Weights of a small image denoising autoencoder: 48-pixel images, encoder patch size [2, 2].
Rows from block 6 of the encoder of a small image denoising autoencoder, named by matrix and row number. Rows with one number belong to one neuron. Each number is 50 + 12 x the weight over its row's rms, rounded and kept within 0 to 99. All counts start at 0. After the name is the row's rms in percent of the matrix's.
Before each neuron's rows are labels from the 100 images, of 14976, where the neuron reaches its largest size: "patch colour" is the nearest of a few named colours to the mean colour under the peak. Only what is clearly more common there than usual is listed. The data: stained colorectal tissue patches (NCT-CRC-HE-100K).
# gate: MLP gate (encoder.blocks.6.mlp.gate.weight, 576x192), inputs 96-191
# fc1: MLP up (encoder.blocks.6.mlp.fc1.weight, 576x192), inputs 96-191
# fc2: MLP down (encoder.blocks.6.mlp.fc2.weight, 192x576, transposed), outputs 96-191

patch colour: brown
gate.326 172:33 55 49 71 61 59 53 52 29 56 63 41 42 51 54 24 31 29 71 37 41 61 51 67 44 49 36 42 38 38 63 41 47 47 40 64 60 46 52 53 64 60 61 47 50 55 54 57 58 47 39 41 37 58 44 59 58 30 55 72 51 42 33 56 37 49 50 30 59 61 40 38 56 68 54 46 63 44 48 37 42 51 68 53 55 70 73 50 37 69 50 32 55 23 46 54
fc1.326 183:48 47 56 26 51 25 51 52 68 41 55 51 52 46 54 49 53 42 37 60 63 46 61 37 63 53 57 47 62 58 48 53 57 48 48 51 47 49 43 59 03 52 56 55 57 57 42 46 50 52 48 37 50 51 50 32 63 53 48 55 55 47 49 50 53 47 55 53 53 35 52 68 55 45 54 33 54 16 52 58 45 54 54 50 38 48 49 37 50 34 53 39 60 57 53 50
fc2.326 189:35 44 41 51 29 56 26 49 49 47 48 39 51 51 49 69 43 39 38 62 41 27 54 44 50 58 54 47 53 48 58 49 48 53 45 51 48 45 46 45 82 54 22 39 43 44 54 51 44 43 54 34 44 48 37 74 21 51 47 41 57 52 46 44 42 37 34 45 48 61 57 45 39 61 50 66 52 99 43 44 36 49 48 22 53 44 45 34 52 64 37 58 51 40 44 67

patch colour: white
gate.438 114:45 55 56 39 42 34 41 35 49 34 48 54 56 74 64 48 68 50 44 63 55 46 60 54 37 56 70 68 75 49 44 57 61 32 65 52 45 61 59 40 38 47 50 48 37 49 60 45 51 84 68 45 67 39 45 33 44 72 64 52 56 62 61 38 69 38 58 63 38 46 62 70 59 51 34 20 41 50 46 57 56 47 40 60 65 50 41 42 60 30 38 71 54 53 58 59
fc1.438 130:49 51 37 57 52 79 49 50 38 57 43 51 46 42 51 57 53 51 52 54 41 52 47 67 35 57 36 39 34 45 44 54 35 58 41 44 61 46 59 43 88 62 39 67 36 52 50 53 54 49 44 45 34 60 44 62 35 47 44 50 35 55 46 46 41 45 33 37 45 63 49 39 59 60 56 60 59 67 55 46 64 51 57 33 61 48 50 58 54 74 50 62 48 45 40 56
fc2.438 127:64 52 55 52 74 40 91 58 56 50 52 57 47 41 45 35 59 55 57 45 63 67 52 50 49 51 50 48 50 48 51 52 43 48 52 51 53 57 51 58 21 46 77 50 46 59 49 53 58 53 45 59 47 52 64 30 93 53 53 51 48 46 51 55 60 56 59 54 57 40 50 55 46 45 53 44 50 00 55 47 60 51 49 58 42 52 53 78 46 41 56 38 55 59 58 44

patch colour: brown
gate.16 070:69 67 52 61 60 57 62 45 40 57 49 41 54 29 55 38 40 47 55 63 48 61 47 60 48 52 29 47 41 37 54 31 52 58 48 51 69 58 36 75 40 35 49 44 38 51 31 73 71 41 16 62 50 55 38 53 47 36 54 79 55 39 47 51 48 41 38 46 62 58 38 35 64 49 80 59 62 62 51 40 37 29 42 58 48 81 67 62 25 65 36 41 49 46 53 26
fc1.16 082:45 44 64 34 55 37 40 49 57 38 66 55 35 39 61 26 39 53 51 35 67 41 77 38 58 48 61 53 63 35 39 45 45 46 60 65 40 41 43 56 38 47 64 46 65 58 43 58 40 66 48 43 54 41 77 32 63 51 58 48 53 47 58 38 61 39 68 43 48 52 49 60 37 50 25 53 62 58 40 72 47 66 51 50 39 43 55 62 55 46 39 24 59 55 60 56
fc2.16 071:40 52 48 49 39 60 47 47 55 54 45 33 57 50 51 55 40 47 46 71 41 42 48 41 54 55 45 49 47 44 45 57 50 50 50 43 49 51 50 31 67 39 23 50 63 45 48 45 49 54 41 40 34 48 36 72 37 54 41 45 47 54 46 47 45 28 28 48 45 58 62 51 58 67 50 66 55 99 55 41 39 56 54 11 62 43 52 23 54 67 40 83 43 42 44 50

patch colour: grey; brown
gate.2 054:46 47 45 33 58 29 57 51 51 22 57 44 38 57 63 46 43 57 43 38 39 51 53 38 37 65 53 27 34 46 47 56 67 78 43 76 43 57 50 37 68 50 59 42 37 53 59 47 64 67 35 42 54 61 37 73 52 56 55 39 49 18 39 62 72 42 51 68 38 45 70 30 37 58 57 57 59 58 40 50 63 57 50 48 48 57 82 37 61 39 65 36 50 72 51 28
fc1.2 059:59 60 39 34 47 55 41 42 54 33 51 53 62 64 55 52 33 47 72 58 44 40 79 54 25 58 46 43 63 56 93 63 39 35 66 38 42 56 39 46 46 62 38 63 52 30 61 50 43 39 42 49 28 56 50 70 58 58 47 45 45 67 70 63 57 63 55 28 82 60 62 42 49 66 51 52 47 69 44 60 55 68 57 23 60 52 54 57 46 34 57 54 69 45 45 56
fc2.2 031:46 39 63 37 38 53 37 49 47 44 63 65 47 53 44 69 59 57 44 45 56 71 42 33 46 49 48 60 48 57 46 43 46 68 59 52 65 47 59 54 53 35 64 55 51 48 51 66 42 51 56 65 26 38 43 59 56 78 58 41 44 48 72 34 38 81 65 47 54 52 73 35 64 64 29 51 57 46 49 61 56 59 61 20 44 62 49 50 38 64 77 34 50 53 48 36

patch colour: white
gate.374 050:65 41 47 55 55 64 69 60 40 40 43 44 52 43 60 26 35 74 25 36 66 53 53 37 51 62 32 53 49 62 39 58 45 56 51 48 39 48 59 41 42 48 34 43 55 56 60 45 39 67 69 42 48 71 31 59 67 50 44 54 43 31 49 41 53 48 61 59 35 20 49 49 32 62 52 62 36 50 45 41 59 34 56 39 69 49 53 34 48 55 53 53 47 41 69 42
fc1.374 060:49 46 59 48 60 31 45 52 66 57 56 57 65 40 36 22 31 37 58 49 45 44 68 60 54 69 72 36 37 48 49 57 49 39 33 39 25 57 43 77 35 46 54 59 43 41 49 50 54 61 41 51 58 37 38 31 59 55 38 34 52 60 32 51 58 41 46 39 64 53 61 48 37 62 44 39 64 46 65 63 42 42 51 58 62 40 76 35 41 44 32 46 65 26 49 61
fc2.374 027:51 36 36 50 54 48 63 43 54 51 71 52 62 60 59 45 92 50 61 45 48 39 37 47 48 73 56 43 41 36 37 45 67 51 41 65 58 47 58 62 33 48 45 62 46 41 39 39 40 73 62 32 56 41 49 54 59 63 64 59 47 35 70 48 61 78 48 50 54 62 65 64 50 39 58 57 60 38 35 76 49 57 65 68 49 53 62 43 48 55 56 40 60 49 52 39

patch colour: white
gate.304 131:51 59 56 35 41 48 44 36 57 22 47 49 66 71 70 50 72 65 58 65 49 63 57 49 53 67 72 68 63 55 43 53 52 34 46 54 38 69 65 51 31 23 43 63 47 58 53 26 44 65 64 54 68 42 70 35 60 65 68 48 63 50 55 41 65 44 66 67 28 51 63 59 63 51 40 39 54 39 51 56 56 56 40 54 44 40 42 37 50 34 38 79 50 65 70 47
fc1.304 162:43 45 52 39 50 29 52 47 68 43 55 45 58 58 50 47 45 35 41 45 62 37 62 40 60 45 63 55 61 66 49 46 49 47 49 48 47 55 39 55 03 42 59 45 60 50 47 50 49 47 64 43 61 45 47 42 63 57 49 51 54 49 47 52 51 47 69 52 46 39 52 50 52 39 47 46 41 36 48 56 48 62 43 62 39 47 44 33 46 37 54 55 59 56 54 76
fc2.304 170:41 35 42 52 29 54 23 41 49 50 45 40 45 45 56 70 41 60 43 64 47 33 46 48 50 51 50 48 49 41 48 51 51 45 48 46 49 41 49 44 77 47 20 50 37 43 53 43 47 49 53 43 44 48 46 68 18 43 54 56 48 55 47 47 47 46 29 54 45 55 52 53 53 62 51 56 46 99 45 58 42 48 52 32 57 54 54 35 43 59 44 73 47 53 39 48

patch colour: grey
gate.39 238:49 54 52 47 37 43 48 48 54 45 51 54 55 68 64 38 47 21 60 38 48 36 31 42 50 58 43 46 32 57 36 48 63 37 57 34 50 61 52 56 66 57 66 44 13 36 52 56 51 65 55 38 40 45 39 75 58 50 58 41 46 44 52 54 59 45 61 61 68 55 66 54 59 40 42 44 43 59 43 44 65 36 52 51 55 43 41 40 58 41 45 28 46 68 56 79
fc1.39 164:43 52 58 47 48 56 67 49 57 44 48 44 32 59 52 44 55 21 54 40 58 21 37 41 65 47 43 36 31 56 46 54 51 42 56 46 53 50 53 52 66 98 55 36 56 37 34 76 59 51 48 28 31 44 28 78 52 43 59 58 47 44 52 57 59 53 50 59 80 52 62 60 52 43 48 44 30 49 39 32 50 37 44 37 52 53 50 54 54 50 55 15 45 61 42 84
fc2.39 238:61 63 37 51 51 61 37 57 52 41 56 57 62 21 23 73 38 65 65 63 35 63 50 56 41 73 56 59 60 54 66 44 49 69 40 62 48 59 48 45 36 25 41 65 56 66 60 29 36 44 43 63 65 52 71 35 49 63 47 31 60 50 45 35 34 52 54 35 30 60 42 32 27 52 57 70 67 53 59 63 42 59 48 55 47 32 32 37 66 59 41 75 54 48 59 40

patch colour: grey
gate.20 257:47 55 50 60 44 27 58 50 43 58 63 41 60 49 54 44 37 41 52 62 67 60 47 49 56 55 58 63 68 38 64 33 71 53 38 64 61 46 35 63 21 39 56 56 09 38 48 36 64 47 49 39 59 63 44 52 57 52 47 56 60 36 46 38 41 47 40 35 43 23 51 43 54 42 63 55 63 42 31 41 37 58 57 65 36 64 54 45 37 24 47 43 60 46 44 41
fc1.20 225:54 54 59 23 47 83 43 49 58 54 46 48 34 48 54 49 51 57 51 45 56 32 51 44 51 52 38 37 15 54 46 48 00 47 47 49 50 45 51 50 64 59 52 42 95 66 50 66 49 50 36 54 26 43 54 46 45 41 50 53 51 50 46 71 54 51 63 52 64 65 44 59 55 52 49 43 52 60 69 54 52 37 48 27 54 50 48 53 49 54 46 59 51 64 50 69
fc2.20 188:48 47 46 52 30 57 17 46 40 49 47 49 54 62 52 65 45 70 57 58 49 47 48 53 49 63 42 45 41 47 49 51 45 51 52 47 53 58 49 48 62 45 35 55 22 39 51 43 52 62 51 47 42 49 49 74 33 47 56 50 50 53 48 55 42 42 32 48 51 52 58 48 76 52 50 59 52 84 41 55 42 41 49 38 54 48 47 59 50 57 44 62 52 50 36 46

patch colour: pink
gate.502 052:59 28 50 62 62 54 48 62 36 42 26 61 52 52 36 51 58 55 66 50 56 54 43 43 60 37 70 35 52 48 66 46 38 61 62 32 63 39 47 55 38 60 45 35 41 23 60 39 41 51 50 53 44 58 50 53 42 36 51 50 42 46 40 40 58 34 39 49 82 66 38 46 49 37 58 45 43 77 44 46 64 56 64 62 56 27 52 48 46 60 59 68 62 52 72 53
fc1.502 056:43 27 56 42 39 39 49 46 65 39 42 58 27 68 53 44 63 54 44 49 39 60 67 52 42 28 59 67 49 65 62 42 40 48 46 70 55 37 40 59 41 43 37 45 48 58 66 49 42 52 57 22 47 39 37 44 48 55 54 36 52 45 50 56 36 46 54 46 34 65 57 41 57 27 40 72 56 61 41 35 29 51 30 19 33 72 41 57 39 27 52 55 54 00 49 41
fc2.502 033:42 57 74 39 38 44 47 59 50 63 45 58 54 65 36 31 35 48 48 48 66 63 61 52 59 61 61 45 41 53 46 54 40 48 64 48 28 53 55 48 47 65 59 49 56 43 54 49 47 52 35 36 42 64 44 70 43 56 16 33 58 60 48 49 44 38 69 30 52 48 63 52 75 37 56 45 51 33 42 58 68 40 47 51 49 21 18 38 62 39 37 43 48 59 65 43

patch colour: brown
gate.173 233:41 55 52 67 53 42 30 42 29 50 65 59 79 51 51 48 42 69 57 46 50 72 57 78 47 57 64 60 49 49 56 37 57 54 49 60 60 51 42 57 43 15 57 63 54 47 56 23 49 47 41 55 66 57 55 28 51 47 48 43 54 45 41 58 36 50 50 43 27 44 44 40 51 38 54 54 61 50 23 70 45 50 53 82 43 55 49 76 45 55 42 76 59 46 52 32
fc1.173 311:53 53 48 43 46 45 43 43 58 39 42 48 50 51 57 48 70 54 58 61 35 49 52 35 51 58 59 65 79 48 49 65 46 40 64 50 32 59 56 35 24 49 44 46 42 65 63 57 33 60 72 58 65 33 54 41 52 75 54 45 54 63 64 29 68 48 54 68 28 52 58 60 55 64 38 45 35 50 61 47 46 70 36 39 56 42 43 37 49 39 47 63 46 40 57 58
fc2.173 310:50 31 61 40 44 50 62 55 54 50 38 44 29 70 66 36 60 38 30 41 63 32 46 32 57 25 41 39 36 52 31 59 42 34 63 34 45 50 56 47 64 77 52 37 40 36 44 72 49 56 54 39 32 41 40 74 46 41 45 57 40 58 54 68 66 60 49 65 72 49 57 66 48 50 41 34 34 53 48 36 59 38 43 39 55 53 53 47 50 45 66 24 45 62 44 64

patch colour: brown
gate.560 163:29 66 71 48 50 35 20 29 47 43 63 53 56 76 67 34 55 26 58 46 52 60 51 49 58 75 55 55 50 50 55 41 63 32 52 61 54 60 39 63 44 48 63 45 29 46 50 49 51 60 60 38 54 46 41 47 60 55 69 68 66 40 50 48 48 26 73 47 49 43 58 55 76 51 50 24 52 46 33 60 46 47 44 75 48 69 61 56 32 40 26 51 46 42 67 48
fc1.560 114:49 46 52 48 54 23 53 43 64 49 43 48 65 54 46 45 44 64 47 59 49 73 55 51 60 46 59 56 64 55 55 36 56 58 42 53 48 55 43 69 22 32 49 68 56 55 51 35 49 57 53 60 74 50 59 31 59 55 45 40 55 50 38 52 50 49 65 51 40 34 51 52 47 29 48 49 60 19 55 53 53 60 51 72 42 42 43 30 52 37 46 66 67 51 67 52
fc2.560 114:32 30 56 54 22 54 16 50 47 64 39 42 60 72 54 55 48 59 40 46 51 54 60 55 50 36 58 48 52 44 39 53 50 35 57 45 52 37 54 43 55 53 30 43 42 38 40 44 56 53 62 48 57 44 44 53 05 41 37 60 54 54 45 46 58 48 38 66 51 54 60 49 62 50 40 35 40 99 51 55 45 45 53 63 56 62 68 60 32 61 60 60 52 49 43 43

patch colour: white
gate.273 112:47 63 51 43 44 33 42 48 63 36 48 55 53 73 51 59 78 55 43 51 60 45 65 43 50 63 56 59 84 41 49 72 59 31 63 53 43 54 47 52 27 54 37 46 28 57 58 41 46 73 57 25 54 39 47 22 44 67 77 48 64 48 60 34 62 38 59 61 53 47 64 57 65 50 44 37 34 50 41 65 57 52 35 58 49 43 43 51 45 37 38 49 45 54 68 34
fc1.273 142:55 47 61 52 58 22 55 41 64 42 55 47 49 55 46 40 49 48 38 52 58 40 69 30 67 49 66 52 68 58 58 60 50 51 59 51 45 53 36 51 08 45 60 50 45 60 32 42 49 58 63 36 62 43 48 38 59 56 44 44 52 51 49 50 55 49 54 47 38 30 39 61 47 42 53 55 48 17 37 49 45 61 50 54 39 64 49 40 59 32 46 50 66 59 50 64
fc2.273 141:31 38 50 50 21 60 02 45 50 51 40 42 48 50 47 67 39 41 40 56 50 31 47 45 53 59 44 45 51 46 53 51 52 52 46 47 49 43 47 47 74 49 22 45 62 39 44 50 47 47 52 37 50 49 38 72 11 46 48 47 54 55 46 45 42 45 41 45 48 57 63 49 50 49 56 60 52 99 43 56 45 43 50 36 56 41 43 25 50 62 40 68 48 48 45 59

patch colour: grey
gate.339 055:41 44 47 55 49 69 42 49 57 32 22 50 22 35 51 58 61 47 54 53 56 57 57 58 43 49 44 64 39 39 42 55 42 67 24 58 49 40 49 22 44 36 35 47 38 42 66 42 53 42 34 53 59 37 57 42 50 41 44 31 20 48 50 56 73 53 55 54 67 46 38 43 64 48 48 73 65 61 61 85 28 37 37 56 21 49 48 56 63 34 42 42 47 43 42 55
fc1.339 055:38 46 58 42 48 29 56 51 30 55 54 58 41 63 19 51 53 66 46 56 51 44 59 41 54 41 62 31 67 45 41 56 38 41 38 35 49 61 26 71 36 56 40 52 49 48 57 56 47 62 75 52 53 70 51 57 42 55 48 64 47 61 81 43 70 43 57 43 43 58 33 42 63 63 56 52 55 33 50 61 72 46 84 55 48 39 53 49 65 54 46 62 62 56 74 53
fc2.339 030:52 44 30 50 58 57 58 47 55 31 60 51 51 47 64 27 56 39 53 62 51 15 30 60 45 47 47 81 44 40 36 38 48 54 53 56 45 67 59 50 60 59 70 52 46 69 69 43 48 44 36 56 71 52 43 26 44 57 54 59 44 36 56 50 43 54 58 51 33 67 61 56 27 43 31 50 72 27 69 73 67 60 63 59 40 50 51 49 54 52 52 49 54 58 57 72

patch colour: pink
gate.227 061:52 37 63 25 59 60 35 67 55 59 61 39 29 62 62 53 35 43 45 56 49 60 61 37 31 45 42 44 67 44 62 51 47 64 43 43 74 35 41 58 46 52 47 60 46 56 62 51 53 67 63 51 58 48 42 32 49 52 55 60 46 43 54 67 55 43 64 56 44 51 57 62 44 66 33 57 61 21 49 60 43 38 39 68 50 38 35 40 25 71 44 37 38 51 47 38
fc1.227 066:59 46 54 49 44 55 43 20 54 66 84 51 49 62 44 44 60 52 55 48 39 37 46 48 31 52 43 50 62 61 78 38 87 29 48 41 45 36 61 58 48 55 47 27 52 49 46 26 59 49 54 64 53 51 53 53 62 74 46 46 52 51 65 74 89 67 52 45 42 46 58 30 43 33 44 46 42 49 41 45 61 63 45 50 63 45 49 44 49 37 40 51 59 51 44 43
fc2.227 040:58 58 73 43 61 69 52 53 52 54 53 57 59 73 53 23 67 52 56 62 50 64 51 46 48 60 50 54 52 47 52 54 54 60 59 43 52 21 66 49 41 46 67 51 50 46 50 58 76 63 57 58 54 57 57 50 65 62 61 57 38 50 64 61 59 38 70 57 40 58 58 51 45 40 61 45 44 21 45 64 63 42 51 77 44 60 45 43 43 53 50 42 42 73 66 31

patch colour: pink
gate.462 054:48 38 54 72 50 49 56 62 31 56 38 60 69 53 64 58 53 44 45 53 36 49 58 68 55 39 55 47 52 46 45 50 46 34 40 41 28 48 44 52 37 43 51 58 38 31 38 61 75 57 62 44 69 40 67 32 66 59 37 68 37 74 31 39 52 52 43 46 64 33 47 63 62 30 76 67 48 61 29 55 54 41 47 19 47 29 40 31 49 43 47 60 60 41 59 47
fc1.462 063:56 60 37 58 55 47 57 55 42 27 72 38 49 53 69 59 52 50 49 77 63 47 40 30 37 52 69 52 57 55 60 34 69 62 50 71 53 69 66 41 42 42 38 48 51 43 40 56 46 47 48 51 52 50 54 61 56 52 40 49 47 43 12 29 35 50 53 52 59 54 47 31 55 54 34 48 44 42 33 49 41 64 55 57 62 63 43 07 52 38 36 37 46 51 34 57
fc2.462 034:44 55 50 47 39 34 59 61 29 60 53 45 43 51 45 64 54 43 39 67 23 34 50 46 59 56 48 47 31 52 30 53 60 56 48 53 54 58 47 42 68 30 52 53 82 51 50 54 47 69 70 56 47 33 50 63 42 66 43 57 42 62 52 69 44 53 22 48 59 55 57 66 55 72 31 59 50 56 49 34 45 46 63 41 55 52 49 57 47 59 39 79 42 30 47 36

patch colour: brown; grey
gate.91 051:35 51 41 53 55 59 40 58 47 40 34 56 47 43 51 47 53 53 32 50 49 44 35 57 48 40 52 53 60 72 48 46 47 50 44 32 44 69 63 42 49 45 57 45 51 46 39 44 58 45 45 70 44 61 70 37 53 68 41 70 34 46 61 22 44 39 35 34 53 38 56 61 44 52 54 50 25 42 49 46 49 37 44 39 40 66 79 63 45 46 41 44 46 60 61 51
fc1.91 058:43 65 57 52 44 64 52 32 31 56 30 58 41 47 45 91 31 56 51 54 35 46 60 31 69 31 61 31 60 52 44 50 17 66 59 50 42 31 58 38 58 47 62 46 55 49 43 62 48 66 32 45 45 37 43 37 44 45 41 62 52 49 51 49 61 42 38 54 49 33 51 61 71 42 51 54 52 34 46 80 52 65 47 40 59 83 57 80 64 41 45 48 39 59 49 43
fc2.91 045:53 53 48 52 42 52 15 44 45 65 45 66 51 53 31 31 42 41 32 39 65 53 45 37 70 40 40 68 40 33 39 54 37 40 46 47 53 42 63 41 45 37 35 47 45 25 49 52 59 60 55 36 54 45 38 62 37 45 46 48 37 66 48 60 44 48 36 51 41 51 57 54 75 63 47 40 47 55 54 74 59 69 51 25 63 63 55 49 49 54 46 73 35 47 36 47

patch colour: pink
gate.457 050:41 52 57 42 40 38 53 49 80 46 54 65 50 58 45 41 50 77 52 30 48 47 38 56 55 40 51 54 52 53 57 57 60 43 58 58 56 61 48 51 69 58 37 43 29 43 51 36 61 38 19 47 57 80 62 54 38 44 38 30 57 60 22 59 40 39 35 55 60 49 39 66 65 43 56 20 68 74 55 42 46 35 57 68 46 59 42 34 59 46 59 59 50 63 39 45
fc1.457 059:40 48 61 60 60 65 38 57 57 54 54 50 64 58 63 48 30 66 38 49 41 62 54 37 68 47 56 42 53 47 34 50 32 51 40 65 65 68 43 72 58 37 45 65 49 53 47 60 53 55 52 49 55 60 54 30 65 35 50 51 57 41 38 53 38 54 58 55 13 78 52 52 64 49 49 39 59 41 32 47 49 68 49 62 43 55 56 63 45 51 50 42 58 55 57 52
fc2.457 035:29 22 62 49 60 47 62 47 48 42 53 47 44 42 46 38 39 51 72 37 45 77 55 32 42 62 42 56 59 57 44 41 44 60 37 46 58 53 52 70 52 67 65 47 50 54 40 87 47 51 43 38 58 42 63 33 66 58 41 46 47 44 42 29 45 28 73 63 51 58 56 39 65 46 40 58 46 26 46 48 51 52 49 32 46 40 27 59 55 51 55 39 59 70 55 64

patch colour: brown
gate.110 050:69 44 43 61 40 37 53 54 80 57 46 42 43 48 52 62 38 61 64 59 35 65 68 60 52 49 55 37 32 53 30 63 55 45 54 70 55 33 34 53 34 36 79 23 67 55 57 53 42 45 54 46 44 61 74 48 43 62 47 54 26 82 46 41 62 63 47 64 50 50 65 47 58 42 72 53 41 40 62 52 56 76 53 60 49 42 67 79 51 55 36 63 51 42 48 42
fc1.110 062:53 62 59 41 43 33 33 44 53 63 23 23 42 52 41 49 40 68 82 48 52 64 67 59 60 52 61 42 70 61 61 56 42 36 50 36 59 37 62 51 57 52 40 27 42 51 62 39 35 44 55 61 45 43 73 41 37 56 44 55 65 59 49 66 27 31 60 41 76 53 38 40 55 38 35 64 40 41 37 58 26 45 48 44 57 47 26 46 31 50 42 40 51 31 62 31
fc2.110 036:41 43 32 62 41 51 31 57 65 36 45 40 30 49 48 62 56 60 49 53 50 48 45 52 55 48 40 31 65 45 45 38 53 50 41 73 56 48 36 58 67 52 27 58 58 37 50 24 51 48 51 45 51 47 25 80 45 53 38 44 44 52 41 40 51 48 33 46 37 60 70 58 27 49 49 45 61 76 49 54 42 48 41 71 44 56 45 58 36 63 55 74 65 39 48 48

patch colour: pink
gate.49 060:26 55 35 46 45 47 54 58 28 32 52 55 32 23 46 51 43 62 47 54 64 52 48 53 31 52 48 53 39 46 37 53 42 47 31 50 40 49 52 52 64 39 55 49 28 55 43 41 48 62 40 54 42 44 35 65 36 36 36 41 58 52 58 53 64 39 65 39 70 56 53 49 51 48 57 64 54 61 63 33 69 31 49 58 47 67 43 48 60 86 34 47 33 56 54 38
fc1.49 062:49 44 56 46 52 61 43 49 67 37 49 46 53 60 16 55 48 45 48 19 38 62 50 65 62 48 52 69 66 54 46 57 63 56 50 36 65 65 47 48 33 47 32 49 61 45 51 40 58 42 54 72 51 41 40 61 49 45 43 41 65 51 47 69 48 77 48 45 59 43 81 57 18 71 40 54 46 15 46 63 59 74 49 36 42 47 19 27 75 36 65 56 38 47 41 55
fc2.49 049:55 33 37 57 45 52 47 41 53 39 43 41 54 43 54 81 38 43 57 58 47 30 43 45 58 49 43 50 68 58 49 54 49 54 51 57 49 54 34 48 69 83 25 42 62 45 45 56 47 56 45 55 53 49 39 60 27 36 46 47 51 52 45 39 29 54 40 54 36 61 48 43 44 56 51 65 54 97 51 46 48 47 49 16 50 44 48 23 58 67 49 70 55 36 47 67

patch colour: grey; brown
gate.161 170:25 65 68 59 46 46 29 29 52 43 56 56 77 71 68 33 51 27 57 45 40 55 53 49 51 67 60 61 53 55 62 48 64 29 47 67 48 65 42 58 47 44 60 47 21 43 53 47 54 67 65 47 59 46 44 52 67 56 72 61 63 39 52 51 56 29 70 49 37 48 51 44 69 49 47 34 44 48 39 52 42 52 49 72 44 60 57 50 31 45 32 58 46 58 74 51
fc1.161 117:53 43 51 50 48 70 46 51 50 62 41 39 21 46 49 41 45 33 46 32 58 21 43 50 46 62 44 40 30 46 40 62 30 54 57 56 51 44 50 47 57 96 59 36 46 38 40 67 52 42 41 31 27 52 33 55 42 40 40 58 49 52 64 56 58 47 39 59 87 63 61 64 44 55 40 54 38 60 50 41 48 31 63 18 49 53 57 55 50 68 51 20 41 45 51 80
fc2.161 117:70 73 34 57 63 48 58 54 55 34 61 51 49 21 30 65 40 55 67 66 40 55 40 50 39 78 51 56 57 55 67 42 51 73 33 64 49 64 44 52 39 34 51 63 52 66 64 38 38 44 40 61 53 54 65 47 72 69 58 33 59 47 47 40 34 51 58 29 37 49 37 33 22 51 60 71 64 29 58 49 43 59 41 32 43 34 31 26 64 54 43 61 54 50 60 53

patch colour: brown
gate.214 062:66 29 60 58 56 31 52 31 41 73 62 53 60 66 62 32 40 24 48 62 43 58 41 14 66 66 67 60 60 68 50 50 37 49 48 43 63 50 60 35 36 49 44 63 56 60 55 67 41 53 38 46 32 51 61 53 56 71 51 42 55 59 30 69 67 51 54 47 36 66 38 32 44 63 36 57 75 53 55 51 60 51 43 59 47 50 53 37 57 29 53 55 69 51 27 85
fc1.214 060:33 46 68 38 60 47 35 62 27 56 60 62 38 49 50 63 49 63 37 43 36 50 43 66 49 50 46 56 64 58 45 38 47 51 51 48 72 44 53 42 37 27 48 51 61 47 34 56 48 35 44 55 58 41 42 43 61 53 56 63 55 55 36 40 51 34 64 74 56 83 43 43 32 46 49 39 55 40 70 79 21 64 68 80 49 65 56 58 45 44 42 41 63 49 28 42
fc2.214 041:49 63 62 47 71 43 64 58 66 52 46 42 55 69 64 49 56 35 46 48 43 49 53 59 64 28 48 50 51 63 46 56 54 57 60 52 53 58 46 53 34 58 56 48 55 61 52 51 56 53 54 51 63 52 50 50 66 60 55 63 58 57 59 46 51 51 93 50 32 42 64 43 59 32 57 65 54 20 59 31 54 38 48 66 47 48 45 29 46 51 67 32 45 60 71 49

patch colour: pink
gate.258 057:39 38 45 58 56 62 56 34 36 32 53 56 70 51 37 50 55 62 46 40 59 38 48 61 45 22 35 41 73 41 35 51 39 40 46 46 49 56 51 68 42 33 32 50 76 50 42 37 21 69 43 39 61 38 38 35 55 62 56 40 49 59 49 67 59 81 35 45 51 42 50 70 39 48 43 47 36 37 50 54 64 54 46 51 34 30 30 61 70 40 47 48 43 51 47 60
fc1.258 070:56 54 45 50 45 55 65 50 32 66 51 66 67 43 57 55 61 56 47 54 49 47 40 70 35 43 47 64 44 48 30 54 41 54 61 50 50 51 67 38 61 48 48 51 21 54 69 38 59 63 57 61 47 44 34 61 52 49 42 41 56 32 40 58 57 41 42 38 51 44 64 44 50 69 60 62 44 79 63 23 58 54 55 59 50 61 50 43 71 55 56 78 36 68 39 55
fc2.258 056:38 43 27 60 37 45 65 44 59 47 51 50 39 30 45 47 48 53 42 65 47 52 39 55 51 35 41 53 44 45 56 46 65 35 43 69 47 38 41 47 71 51 23 52 40 42 59 34 47 42 56 39 43 51 38 78 29 50 40 41 45 54 37 41 48 48 39 38 44 52 43 49 71 63 46 43 58 91 35 35 38 46 46 40 45 51 41 54 50 72 55 61 61 49 53 47